python train.py --arch="pvt" --train_examples=24607 --horizontal_flip=false --targets=["finding"] --hidden_act="swiglu" --moe_every=2 --shared_expert=false --epochs=120.2 --final_lr_fraction=0
Rows from expert 29 of block 9, named by matrix and row number. Rows with one number belong to one neuron. Each number is 50 + 12 x the weight over its row's rms, rounded and kept within 0 to 99. All counts start at 0. After the name is the row's rms in percent of the matrix's.
# gate: expert gate (model.blocks.9.mlp.gate, 64x160x320), inputs 270-319
# up: expert up (model.blocks.9.mlp.up, 64x160x320), inputs 270-319
# down: expert down (model.blocks.9.mlp.down, 64x320x160, transposed), outputs 270-319
gate.40 119:68 56 44 51 58 61 55 38 63 46 40 56 53 53 41 32 29 46 49 13 28 39 84 41 42 47 82 40 51 38 58 58 61 56 53 70 63 55 25 42 46 42 51 47 55 31 70 45 47 43
up.40 116:56 57 56 45 45 38 52 47 53 62 46 56 55 64 46 50 45 55 51 26 43 62 65 52 35 53 90 46 53 27 54 61 33 56 55 48 69 51 43 81 49 37 61 50 50 27 52 55 49 45
down.40 129:59 55 27 65 60 61 43 68 42 55 35 55 49 50 34 53 54 18 78 48 31 77 54 36 28 61 51 42 64 63 52 54 54 50 45 47 31 37 40 71 67 12 50 41 43 40 44 36 68 34
gate.41 072:36 30 46 40 43 39 60 46 30 50 62 40 51 47 41 39 43 39 35 57 57 73 41 43 86 56 66 41 46 35 69 59 42 34 60 63 62 44 36 69 49 37 40 43 60 48 55 43 58 58
up.41 076:64 70 43 42 48 52 43 44 59 49 40 60 51 48 54 39 44 30 34 46 40 48 33 62 44 49 48 55 57 65 68 41 58 64 64 56 60 50 56 33 45 66 29 67 57 47 60 63 55 50
down.41 074:66 62 32 57 73 53 47 75 41 53 33 36 44 37 68 45 32 28 48 40 59 67 48 38 41 53 57 55 45 50 29 53 27 48 53 56 53 48 52 47 55 50 49 41 36 56 39 68 43 33
gate.42 103:48 64 35 42 55 39 57 61 54 72 35 51 55 54 43 49 45 62 59 62 58 46 29 63 52 69 58 60 70 34 39 63 44 51 38 55 63 90 57 44 56 55 45 61 37 29 55 54 51 49
up.42 105:39 65 46 44 54 41 52 47 61 73 29 58 42 50 34 43 41 63 52 65 53 56 45 61 46 57 57 47 55 46 37 64 38 57 21 50 59 74 37 44 59 56 68 52 36 39 63 39 50 66
down.42 116:56 58 60 59 55 50 38 32 52 68 62 55 75 49 52 50 48 72 54 38 58 33 52 42 64 46 38 52 31 37 71 66 58 78 53 40 50 52 58 62 39 54 59 52 59 49 63 40 53 35
gate.43 090:51 42 27 47 52 45 78 53 64 56 59 50 56 45 49 52 42 44 56 45 34 61 47 57 51 72 62 59 42 62 49 49 51 67 58 44 42 45 56 85 51 37 28 54 38 46 22 72 49 63
up.43 089:57 47 55 48 76 37 70 45 51 57 62 27 46 29 60 55 48 18 65 33 48 48 40 68 41 29 52 52 50 55 50 39 29 39 48 40 64 51 51 47 37 63 55 67 51 44 45 54 56 55
down.43 091:51 63 37 41 51 49 56 63 46 32 30 41 37 55 58 60 48 36 45 44 44 66 55 40 48 41 41 66 47 50 38 48 53 53 35 47 64 59 36 65 49 59 53 43 53 56 26 64 54 55
gate.44 086:60 48 68 49 37 45 55 40 36 24 54 64 24 47 40 52 55 66 55 53 59 72 52 50 51 34 53 48 54 51 52 39 52 45 49 56 67 41 37 68 42 61 74 36 39 34 42 50 68 53
up.44 090:75 57 65 57 58 35 71 34 56 51 56 44 50 37 56 59 33 55 52 65 61 32 65 44 65 44 25 46 39 44 53 52 51 45 40 64 49 64 57 39 43 56 38 84 67 48 50 58 45 49
down.44 079:59 50 49 48 55 42 50 45 46 62 54 47 63 47 38 48 64 44 35 48 55 39 46 56 51 48 45 64 56 17 55 54 42 58 53 40 41 52 60 63 24 40 37 61 48 47 66 46 41 54
gate.45 100:50 49 52 17 44 45 45 35 39 63 50 31 49 22 26 53 54 49 57 42 35 55 39 66 57 72 59 69 59 53 58 57 65 59 43 51 58 43 49 56 40 43 35 66 52 79 61 50 51 38
up.45 097:48 63 37 70 64 45 63 45 50 49 54 45 46 65 69 42 58 60 53 53 59 46 68 27 42 26 26 42 43 38 42 48 44 27 65 37 41 62 47 73 55 56 57 42 56 35 31 46 52 62
down.45 090:66 31 49 44 45 41 43 32 44 50 30 45 55 46 50 49 32 62 66 52 34 62 71 50 39 51 42 54 61 68 51 25 61 53 46 57 63 62 57 70 54 38 47 46 35 40 37 51 60 65
gate.46 110:62 59 77 69 56 40 39 25 26 33 43 53 30 24 59 42 31 69 57 74 66 62 49 21 64 43 46 45 50 25 61 49 35 56 58 77 63 56 74 65 45 63 64 46 52 64 53 56 63 41
up.46 108:48 46 61 61 60 48 33 35 59 36 51 31 47 22 54 55 74 72 62 54 23 51 56 41 50 52 49 41 54 50 55 46 61 51 51 48 31 59 56 75 52 46 39 46 48 53 53 43 51 47
down.46 104:50 22 28 32 51 77 44 71 45 50 62 50 41 45 57 64 38 30 29 42 50 58 59 59 54 47 57 49 30 51 58 42 45 59 76 54 56 61 62 47 35 51 28 54 48 34 29 50 53 64
gate.47 109:37 40 67 29 56 56 41 61 55 36 58 43 57 38 51 53 51 64 48 37 77 42 52 45 61 56 63 66 49 56 70 30 61 36 78 51 48 54 63 60 46 28 56 53 61 73 45 51 56 45
up.47 108:60 58 67 66 49 37 59 30 37 57 53 51 38 65 45 70 69 43 62 69 37 58 58 44 55 51 34 37 54 35 47 47 43 56 35 39 45 37 53 51 43 73 63 59 45 28 36 50 50 58
down.47 102:51 38 60 55 42 49 57 28 31 52 57 52 66 61 52 59 64 40 62 60 55 65 38 42 48 50 58 32 51 42 52 64 55 44 48 35 57 34 39 45 51 65 48 52 44 70 43 57 39 50
gate.48 095:54 53 69 60 50 62 76 44 45 44 42 57 37 55 66 58 74 71 59 65 51 38 48 40 49 43 31 60 34 51 37 46 80 46 53 69 45 36 71 50 47 51 56 73 57 35 50 46 33 43
up.48 098:53 50 56 69 44 50 48 42 50 48 60 50 64 45 47 44 33 32 36 54 48 32 55 33 49 51 53 42 69 45 73 46 37 49 50 46 64 60 23 51 45 29 55 50 34 59 47 53 46 32
down.48 106:57 36 52 43 52 42 37 47 56 56 47 71 36 63 43 54 50 39 40 51 36 30 39 36 60 58 38 51 51 47 53 55 57 63 59 27 72 63 47 60 51 43 33 34 32 43 45 38 47 46
gate.49 113:44 43 31 23 35 33 58 71 58 51 23 54 47 58 63 34 48 55 32 31 48 51 45 70 52 54 81 55 42 46 38 60 38 57 71 41 67 54 69 34 50 61 48 73 56 32 42 50 42 40
up.49 114:50 52 57 67 46 41 56 40 41 48 57 47 53 40 59 48 42 48 56 37 29 46 51 46 42 25 47 37 51 48 49 41 63 58 36 59 52 58 52 55 55 32 30 34 55 48 54 60 51 67
down.49 108:81 43 59 47 35 48 53 46 46 49 54 50 56 47 35 64 68 50 57 42 64 34 52 59 56 35 61 63 39 31 41 12 43 60 52 48 48 60 65 57 43 61 53 41 35 53 60 52 53 76
gate.50 090:57 35 43 65 33 41 58 58 44 36 58 58 45 68 69 59 44 40 42 50 53 45 51 43 52 45 47 59 51 65 55 41 55 57 51 63 87 41 40 29 52 65 55 30 41 60 59 71 55 60
up.50 102:55 49 51 42 53 63 71 65 29 60 38 48 55 43 35 44 59 54 45 48 40 33 43 63 44 60 73 53 51 49 57 70 38 53 58 59 52 69 68 58 75 53 62 48 60 32 50 37 32 43
down.50 096:62 55 36 39 58 45 55 70 54 37 42 47 47 48 44 56 60 51 33 52 39 45 47 61 50 51 66 44 51 36 32 44 42 66 42 54 46 59 55 64 41 51 57 42 52 41 48 73 79 69
gate.51 115:47 38 37 64 58 58 55 61 76 45 62 60 56 57 59 71 18 53 29 55 55 57 72 32 42 46 49 35 50 54 61 45 54 44 35 65 57 53 45 60 48 42 48 45 30 41 45 48 44 50
up.51 122:62 56 76 40 36 55 37 37 52 32 47 63 35 62 56 49 61 59 52 57 43 44 26 73 47 50 32 77 59 56 50 35 54 52 66 50 55 48 76 49 53 74 49 40 43 31 53 62 64 59
down.51 111:30 37 45 73 48 42 56 53 53 50 50 21 63 53 55 62 38 66 62 48 46 49 42 46 62 66 51 53 49 56 61 59 54 35 41 31 76 42 66 25 45 43 37 48 79 66 73 19 58 49
gate.52 097:48 38 63 46 54 23 50 65 37 61 61 42 55 48 62 61 43 56 53 23 65 46 47 44 57 51 44 37 66 57 43 53 38 39 58 35 64 49 38 44 29 59 51 44 67 54 17 47 46 57
up.52 092:54 35 52 51 68 32 45 47 50 61 41 35 47 56 40 45 37 47 51 33 73 58 44 41 47 32 19 54 54 61 52 55 34 55 47 47 50 51 49 46 39 51 53 62 37 53 45 64 64 42
down.52 085:48 48 48 44 43 29 54 70 56 43 47 40 34 45 59 46 62 41 45 78 39 65 45 68 60 50 38 62 30 43 44 51 64 27 45 39 38 50 42 45 33 51 56 29 57 61 55 45 52 40
gate.53 099:39 37 37 30 44 79 33 61 54 46 62 43 57 50 57 64 29 42 35 49 28 47 39 72 35 49 59 43 32 42 54 50 63 46 61 53 49 46 56 55 47 30 30 56 39 54 46 63 44 58
up.53 102:39 30 55 69 42 80 53 49 44 52 63 59 56 57 80 56 62 62 65 46 12 47 58 74 38 42 48 38 34 24 54 51 48 55 40 61 49 58 43 70 46 37 47 57 31 54 46 57 54 72
down.53 106:29 35 74 24 38 40 51 39 36 41 64 39 49 51 64 69 48 52 52 29 59 53 49 60 56 29 57 53 42 35 42 37 50 47 35 44 34 58 48 41 19 63 60 47 50 56 44 59 46 70
gate.54 137:60 69 51 45 52 36 73 31 44 48 32 54 44 53 51 39 53 57 37 40 71 56 48 50 61 46 54 54 43 34 55 40 35 44 61 51 57 68 63 52 60 64 47 47 56 50 46 53 44 49
up.54 134:51 66 31 48 53 47 71 61 52 58 31 58 65 52 31 24 51 51 36 28 72 62 30 43 62 46 69 36 41 53 54 49 43 54 55 53 46 61 57 47 51 54 30 45 52 55 54 47 42 65
down.54 139:76 61 28 57 52 41 20 41 23 71 28 56 53 52 56 58 46 24 59 47 53 70 48 33 31 54 58 41 39 57 54 51 56 49 50 46 63 56 46 54 46 20 70 51 59 31 38 34 48 40
gate.55 070:50 50 40 37 39 55 43 38 49 47 54 61 50 33 32 66 44 41 57 47 45 45 58 31 46 53 59 59 36 52 40 30 24 51 47 49 49 37 41 50 57 44 66 34 54 65 86 32 49 52
up.55 070:53 72 48 40 55 71 50 35 43 53 49 53 50 52 44 54 51 40 44 28 55 27 63 29 38 66 50 45 49 52 72 51 38 62 36 51 48 52 44 35 58 63 38 55 54 34 79 53 62 33
down.55 073:56 52 59 43 56 41 55 60 45 58 57 40 56 46 42 54 59 36 57 85 36 62 60 67 46 43 68 58 52 56 54 45 40 43 38 46 66 58 47 31 59 55 53 48 70 74 21 53 42 46
gate.56 090:41 58 51 39 47 47 51 62 48 54 79 39 73 51 60 56 72 58 46 50 41 45 42 60 50 53 60 51 60 25 32 52 42 68 38 83 42 53 51 33 59 31 35 58 50 55 49 55 37 42
up.56 095:77 56 63 53 53 57 50 57 53 36 31 60 55 71 38 27 40 46 50 64 56 54 57 59 55 57 30 43 58 72 65 47 77 44 42 49 63 54 53 56 40 48 35 38 50 60 51 46 45 66
down.56 096:34 29 52 61 35 32 41 51 51 53 47 38 48 53 57 67 52 54 51 48 41 54 67 44 55 51 57 43 29 52 54 46 57 35 47 71 70 39 38 42 36 23 47 46 27 42 35 42 50 46
gate.57 145:45 46 52 61 40 71 28 31 57 47 65 52 32 37 28 60 59 57 42 39 48 37 41 48 70 60 61 61 51 75 50 53 37 57 68 77 58 41 63 35 41 49 55 74 48 58 34 44 70 39
up.57 142:65 81 46 67 63 50 46 52 37 41 49 43 49 51 56 32 28 54 50 58 59 37 56 72 60 36 45 40 68 44 40 55 79 41 33 32 55 67 60 53 42 45 67 50 51 46 53 51 64 55
down.57 149:51 64 43 52 44 46 65 63 72 50 35 77 34 55 68 37 52 56 29 52 47 41 63 27 50 67 35 43 35 55 36 55 41 44 58 57 41 48 67 51 53 54 63 52 30 36 42 55 33 47
gate.58 110:42 53 40 43 63 46 50 57 55 60 80 46 61 42 13 49 44 49 41 36 44 60 46 46 63 60 55 62 58 40 50 52 65 76 50 55 39 53 50 54 67 51 65 55 55 34 69 42 50 59
up.58 112:36 63 40 38 53 54 57 55 57 54 62 42 63 34 28 40 48 57 47 39 45 71 59 52 78 51 56 40 69 47 73 52 49 74 70 79 43 52 46 60 57 63 52 47 60 39 53 39 49 74
down.58 123:70 49 41 51 36 61 53 50 64 66 54 63 60 50 61 62 38 62 53 34 42 21 63 36 57 26 67 44 54 59 50 39 50 82 69 70 53 60 52 55 61 50 48 33 32 46 68 73 60 49
gate.59 072:64 60 65 77 37 44 60 49 31 58 52 33 49 42 66 46 31 73 49 44 44 50 59 30 54 59 62 48 46 30 44 31 72 32 57 68 66 44 54 54 31 46 51 41 69 69 44 43 61 68
up.59 074:31 64 53 46 53 65 54 60 26 44 53 47 59 30 46 62 41 57 50 41 32 42 56 44 40 53 74 30 43 32 35 56 75 18 48 58 59 34 53 57 61 21 55 43 63 48 38 50 17 44
down.59 069:56 40 39 54 37 47 38 50 68 14 34 45 26 50 51 36 51 67 30 84 44 40 38 54 64 63 45 40 59 41 63 56 42 71 60 51 37 71 59 44 39 55 42 52 63 59 61 53 45 49
gate.60 066:52 50 51 54 56 48 63 45 37 58 40 44 53 50 42 65 45 66 57 68 48 28 31 43 62 52 41 35 59 46 46 65 48 36 57 34 65 48 56 39 40 66 60 63 68 70 44 47 53 61
up.60 066:51 49 56 48 53 20 58 47 62 38 57 46 56 47 62 45 53 29 55 36 41 51 52 49 56 77 73 46 45 49 57 47 58 53 49 45 49 47 45 50 57 54 29 60 47 55 57 44 43 31
down.60 066:32 51 66 38 57 42 38 50 40 51 59 38 52 28 33 56 53 88 41 58 39 49 39 56 53 57 50 52 39 40 55 38 57 46 62 58 35 26 58 46 47 39 49 57 67 66 66 36 61 36