Weights of a small image classifier: soap at rate 0.003, 7700 steps.
Rows from block 9 of a small image classifier, named by matrix and row number. Rows with one number within an expert belong to one neuron, the router's apart. Each number is 200 + 20 x the weight over its row's rms, rounded and kept within 0 to 999. All counts start at 0. After the name is the row's rms in percent of the matrix's.
After each expert's rows are labels from the 100 images, of 14848, where the router gives the expert most weight on average: "top examples" is what is common among them. Only what is clearly more common there than usual is listed. The data: retinal OCT scans (Kermany 2017). In brackets: how many of the 100.
# router: router (model.blocks.9.mlp.router.weight, 64x320, trained with AdamW), inputs 216-269
# gate: expert gate (model.blocks.9.mlp.gate, 64x160x320), inputs 216-269
# up: expert up (model.blocks.9.mlp.up, 64x160x320), inputs 216-269
# down: expert down (model.blocks.9.mlp.down, 64x320x160, transposed), outputs 216-269

# expert 35
router.35,101,206,196,217,166,207,176,172,173,202,173,226,184,209,182,181,169,191,190,189,177,188,204,216,219,184,178,185,225,217,225,211,198,218,174,207,177,208,201,201,190,158,193,204,171,209,199,174,183,183,233,202,201,211,191
gate.0,120,186,227,205,190,196,201,217,163,209,234,258,179,200,220,216,194,180,236,210,170,188,199,221,194,201,208,224,188,221,188,196,217,218,201,204,192,224,203,217,229,237,238,213,209,215,232,184,180,233,252,163,199,214,216
up.0,119,234,180,189,180,208,195,203,163,220,180,190,161,201,195,204,207,231,213,172,202,191,158,207,197,229,174,219,190,202,190,185,215,207,197,175,194,205,181,193,169,209,221,147,196,209,203,190,166,202,170,177,231,236,179
down.0,113,232,182,201,204,214,175,195,206,221,215,216,203,189,184,196,200,225,205,218,186,189,201,187,242,206,213,210,213,200,205,204,201,216,182,183,184,203,176,154,172,209,198,182,178,181,221,171,202,217,213,223,181,198,214
gate.1,069,200,212,201,186,200,194,189,212,214,200,236,183,196,201,203,209,191,198,190,214,180,203,203,206,195,207,248,185,208,205,201,206,247,220,197,229,208,226,231,210,229,215,177,188,198,202,201,194,175,204,198,195,176,229
up.1,058,164,199,208,202,214,166,163,153,193,208,251,192,203,197,223,214,186,178,175,188,206,186,206,218,237,190,205,180,206,183,200,203,210,231,163,220,199,200,210,216,200,265,182,185,184,166,230,179,207,194,189,183,208,203
down.1,069,202,201,219,190,215,195,216,177,206,199,168,169,225,202,201,215,182,163,178,235,177,193,190,212,202,198,172,232,213,166,201,197,228,213,196,223,183,228,210,197,201,188,220,209,206,162,176,224,196,214,187,178,185,167
top examples: finding: diabetic macular edema (54)

# expert 4
router.4,100,185,201,196,199,211,203,185,202,211,172,208,190,214,179,191,174,206,176,182,174,191,226,197,204,183,189,234,162,209,206,204,197,193,170,199,173,198,198,151,203,244,190,245,205,203,214,188,210,230,191,180,191,218,228
gate.0,128,206,208,197,196,201,215,210,226,209,217,203,240,196,191,208,228,190,191,199,196,191,187,157,178,216,241,191,191,211,213,183,196,192,221,193,210,204,207,194,163,161,204,190,221,164,178,202,227,204,188,215,208,173,179
up.0,129,197,194,177,192,196,209,198,216,201,197,203,235,198,190,212,220,192,199,222,199,191,163,166,180,208,218,206,190,196,227,196,191,174,198,183,205,206,195,189,164,174,188,202,234,166,204,202,228,205,196,208,213,193,178
down.0,153,201,202,210,186,180,221,192,174,237,195,207,203,211,236,211,201,197,204,199,193,204,201,186,195,201,239,208,223,187,202,218,205,180,200,208,194,205,208,221,240,204,207,195,208,208,175,206,210,215,194,196,190,191,216
gate.1,073,217,223,196,179,196,210,256,172,200,184,187,209,234,175,226,221,226,211,174,184,178,170,210,183,212,185,179,217,205,203,204,211,159,186,211,227,177,185,220,187,209,178,209,183,198,193,222,201,198,210,192,222,211,218
up.1,070,218,205,193,172,183,208,216,207,199,198,191,215,197,167,192,207,199,199,188,190,204,161,189,174,186,215,171,217,197,215,195,202,180,193,189,200,192,190,231,153,213,181,236,198,173,195,201,180,196,197,177,196,194,222
down.1,070,212,198,205,211,205,190,186,179,205,224,222,193,165,151,187,188,199,206,178,223,194,219,168,219,223,246,182,229,215,201,202,218,218,183,226,224,203,200,199,189,181,200,222,191,219,191,212,188,213,171,209,169,161,204
top examples: finding: normal (80)

# expert 39
router.39,098,214,183,210,188,181,195,203,212,201,202,182,187,199,221,192,207,183,204,203,218,204,244,202,200,171,177,229,216,218,184,179,227,164,167,216,196,238,206,214,208,226,235,219,183,182,160,218,168,208,227,213,203,173,191
gate.0,116,194,189,241,229,182,175,159,185,222,215,221,187,186,187,201,178,216,221,179,209,183,230,216,212,235,179,198,167,208,197,229,204,209,189,225,207,235,217,159,215,213,195,199,195,237,187,206,186,189,172,234,210,190,207
up.0,126,220,188,148,164,214,223,238,213,190,187,206,217,210,209,200,222,180,171,205,213,213,192,187,204,180,218,200,206,173,216,217,164,223,232,182,227,182,173,237,212,197,208,183,206,185,203,231,204,195,215,205,195,199,198
down.0,131,221,232,189,268,194,198,178,175,219,213,205,236,200,207,159,186,220,188,190,216,202,229,213,147,217,206,166,190,226,201,222,192,216,214,222,210,198,203,213,202,232,219,168,216,215,166,194,184,209,228,191,215,158,201
gate.1,123,229,217,203,189,209,213,186,201,181,204,201,171,183,177,225,174,198,157,219,179,202,185,214,201,205,163,219,193,195,195,242,191,191,184,155,208,184,227,167,173,196,178,196,180,247,208,215,185,213,187,218,210,200,208
up.1,123,212,233,214,224,175,196,175,188,184,180,160,186,209,187,199,182,214,190,187,201,204,219,178,200,193,200,196,176,198,190,219,186,196,190,191,193,188,201,210,176,194,180,181,206,170,174,233,199,185,197,200,206,229,223
down.1,123,199,175,170,156,182,168,215,206,174,193,217,215,187,174,188,177,193,198,187,183,185,210,253,187,212,188,198,220,210,188,198,210,150,215,197,199,235,197,174,177,197,192,177,215,238,211,202,183,194,227,175,209,200,192
top examples: finding: normal (99)

# expert 40
router.40,104,197,198,240,200,176,193,228,211,220,225,177,208,232,182,215,198,214,188,235,192,217,203,216,223,159,158,206,182,197,227,221,189,181,186,207,164,188,218,187,189,241,190,207,159,207,172,181,220,198,198,198,219,209,182
gate.0,074,209,185,231,223,196,216,207,197,193,168,236,201,187,225,173,206,214,186,228,224,176,235,213,198,206,238,197,208,214,188,203,171,216,184,217,226,225,222,222,170,190,205,193,213,171,210,209,220,195,172,180,171,201,181
up.0,070,172,187,200,194,205,206,165,199,239,187,202,195,192,210,219,203,201,201,185,222,207,182,240,196,222,210,244,208,195,238,253,165,190,208,197,206,251,195,212,218,201,216,252,224,167,190,204,195,193,179,159,185,217,226
down.0,069,173,209,190,198,233,201,195,225,222,177,185,198,211,186,225,199,177,221,202,209,223,175,188,203,183,224,198,181,203,231,199,183,180,204,227,179,209,236,180,190,195,195,196,246,189,193,170,218,214,173,204,223,193,221
gate.1,087,175,163,196,239,192,209,199,216,196,207,193,203,209,204,185,207,206,216,200,196,223,191,208,213,185,235,199,193,197,199,176,185,188,219,218,211,161,203,227,230,189,206,196,210,240,212,196,209,215,206,173,190,202,221
up.1,084,214,184,195,205,200,186,210,197,193,238,214,208,209,176,200,167,181,210,204,196,237,202,240,230,204,215,184,202,160,215,202,205,235,209,213,207,191,196,225,213,200,191,218,203,230,192,231,156,203,240,205,167,191,208
down.1,086,215,202,171,202,197,207,183,198,217,225,220,212,204,222,181,202,211,213,226,178,192,214,232,185,237,209,196,192,186,191,239,183,192,182,204,227,189,201,205,228,216,193,183,230,220,219,224,233,191,191,198,228,173,213
top examples: finding: choroidal neovascularization (98)

# expert 59
router.59,092,208,223,192,192,182,224,148,237,216,196,188,193,228,178,188,158,182,191,213,175,187,177,214,187,191,187,206,197,213,207,195,189,209,200,157,190,232,187,203,230,215,208,168,184,193,189,197,188,187,190,168,156,214,191
gate.0,105,193,200,187,189,200,192,190,202,211,177,182,195,201,193,171,194,214,192,189,208,192,205,223,185,179,216,218,215,217,240,220,192,221,201,208,248,200,194,194,182,217,200,195,209,183,187,189,205,207,155,187,185,223,201
up.0,105,169,173,202,200,210,211,189,197,201,207,184,220,201,181,182,160,196,223,231,210,205,210,254,218,162,194,194,248,198,224,195,226,183,188,222,177,207,197,187,204,202,170,203,201,213,204,194,211,220,190,232,156,220,213
down.0,102,157,221,189,194,195,169,181,211,205,154,187,199,183,184,181,225,217,233,202,196,175,195,219,192,179,197,233,192,188,205,200,215,183,193,173,200,175,187,172,172,194,207,202,199,173,215,180,211,185,202,184,193,196,183
gate.1,095,175,180,200,151,241,163,195,211,199,247,204,240,198,216,172,206,168,215,194,221,215,207,199,215,172,226,223,228,207,207,204,198,208,180,194,213,204,213,167,200,245,188,195,188,210,156,210,186,184,228,232,202,214,204
up.1,098,187,221,177,232,220,216,209,189,224,240,184,209,184,197,226,210,192,229,207,222,203,179,172,205,190,213,209,202,217,210,172,212,200,190,204,216,180,200,249,213,187,208,219,167,159,157,204,193,185,199,188,192,229,206
down.1,088,193,191,229,208,201,217,232,168,201,209,219,174,231,228,207,222,184,158,197,195,188,214,187,213,189,188,198,190,217,185,223,197,170,181,208,206,221,207,225,197,162,157,188,187,197,188,198,218,210,188,208,195,201,209
top examples: finding: normal (94)

# expert 13
router.13,106,187,211,191,191,177,163,226,215,176,234,204,190,214,186,196,152,235,203,214,205,219,198,204,191,204,203,227,255,225,170,194,224,191,196,178,205,240,215,197,214,187,218,211,192,215,181,191,184,209,209,209,205,219,173
gate.0,086,184,193,234,243,204,198,181,193,171,186,198,191,210,220,210,190,190,165,188,219,203,193,223,201,186,197,200,204,213,187,203,212,212,202,241,198,202,196,232,202,178,197,163,175,204,182,235,176,190,180,183,220,167,229
up.0,077,197,212,213,239,186,180,221,195,213,237,198,206,201,186,195,182,235,198,183,202,192,199,157,173,227,177,167,188,215,184,191,186,208,162,222,195,198,183,219,209,194,167,189,205,228,193,184,181,220,198,221,208,209,209
down.0,073,190,194,196,258,218,208,227,182,174,179,201,194,200,201,229,244,189,210,210,190,194,170,151,194,183,190,188,193,224,183,165,228,202,207,192,204,197,209,192,213,209,174,208,200,182,204,186,206,205,205,215,197,219,185
gate.1,100,202,237,193,195,219,236,202,207,200,187,210,245,196,201,217,201,203,204,228,208,196,168,230,197,181,233,217,215,180,197,205,236,202,222,218,182,223,234,219,204,210,164,221,228,202,198,166,184,188,202,186,193,202,205
up.1,102,205,202,191,177,246,202,171,233,210,162,174,208,207,194,202,205,159,201,176,193,231,170,202,209,169,192,245,215,188,193,195,190,191,197,223,184,195,203,192,173,186,203,211,196,185,201,188,177,201,195,219,212,227,195
down.1,098,197,173,207,190,240,186,215,204,218,209,173,193,220,201,189,184,205,208,204,193,205,196,188,182,189,191,185,203,198,175,191,182,180,185,221,232,212,220,202,228,213,229,168,201,196,226,203,221,165,212,181,239,236,223
top examples: finding: drusen (48)

# expert 41
router.41,101,168,238,224,232,189,197,196,184,197,204,212,187,199,211,194,190,236,212,249,208,179,206,242,197,209,210,211,202,203,196,209,245,181,203,190,172,216,204,231,211,216,172,215,189,222,239,171,185,206,240,199,170,212,201
gate.0,087,251,183,220,189,229,206,198,189,189,172,224,206,187,179,213,166,225,199,208,188,199,200,214,217,232,187,214,182,208,197,234,242,208,190,206,211,196,224,194,193,153,192,177,195,219,210,264,158,151,187,243,219,187,163
up.0,085,172,251,190,198,157,197,233,228,200,239,221,196,200,223,164,231,197,246,231,182,201,179,177,159,173,235,165,216,179,183,168,179,179,224,204,188,227,197,207,206,199,212,249,211,197,211,195,206,202,185,185,195,189,197
down.0,085,165,180,240,196,220,201,203,165,193,159,198,172,204,186,175,215,214,193,208,196,198,205,176,184,203,228,220,214,212,220,170,212,185,233,169,199,216,208,186,185,163,215,189,177,215,160,178,211,155,185,192,212,188,195
gate.1,078,228,178,201,182,229,182,212,215,235,180,199,203,200,179,222,222,176,192,230,219,218,200,189,176,167,212,196,174,206,184,192,188,228,211,202,201,221,183,212,200,215,212,217,201,190,182,216,197,178,209,216,205,175,208
up.1,072,228,215,187,225,199,226,226,217,182,185,227,201,182,171,229,178,185,171,192,231,214,194,210,234,192,200,213,204,207,220,203,249,233,184,200,185,212,191,187,205,225,192,200,211,194,225,195,205,209,188,217,172,182,211
down.1,066,185,198,174,214,211,223,223,207,171,214,169,185,184,213,213,219,188,174,200,205,228,177,208,194,180,212,207,181,215,191,236,192,191,177,205,212,170,199,182,226,195,253,203,210,192,212,180,195,204,220,195,231,198,245
top examples: finding: choroidal neovascularization (70)

# expert 22
router.22,101,215,210,224,209,216,206,216,189,169,193,258,197,248,191,177,213,191,208,181,197,229,203,211,233,201,191,211,199,208,220,224,212,172,211,196,200,198,229,221,218,175,204,215,170,208,186,177,207,210,218,186,183,193,215
gate.0,136,211,217,201,206,221,200,215,213,219,181,206,200,206,205,194,199,182,174,179,177,218,219,212,192,209,168,218,222,189,197,196,150,174,203,184,194,207,235,178,194,219,204,207,183,209,166,183,211,225,171,202,236,183,199
up.0,147,218,210,173,218,252,212,224,216,192,201,210,195,195,190,165,218,195,187,193,215,210,187,197,199,198,172,215,189,179,185,182,184,219,183,163,206,182,228,220,191,237,203,199,211,223,176,210,220,197,181,169,203,199,182
down.0,138,191,192,204,201,243,183,216,196,203,194,184,212,230,190,214,197,200,155,217,192,221,242,254,165,203,186,205,211,208,183,208,176,225,225,195,199,176,225,251,223,199,188,229,189,189,204,206,189,214,169,193,204,212,213
gate.1,093,171,203,180,196,194,208,210,190,222,182,194,202,187,185,225,193,157,257,180,225,192,205,225,191,192,210,174,184,208,220,179,201,225,181,238,210,234,158,197,212,187,191,237,195,205,223,217,217,194,201,178,198,223,171
up.1,097,196,178,145,164,208,205,229,209,183,188,212,180,212,197,224,225,186,219,174,176,219,186,191,179,204,195,171,230,185,187,234,168,202,154,155,234,209,229,184,195,221,225,227,197,206,179,193,203,203,197,179,209,220,213
down.1,088,189,202,206,217,205,155,200,220,233,178,193,185,235,200,189,192,227,217,226,201,235,210,224,207,186,209,162,197,198,194,204,213,228,186,188,208,214,229,203,153,157,184,223,196,178,224,201,169,197,189,214,197,194,211
top examples: finding: choroidal neovascularization (100)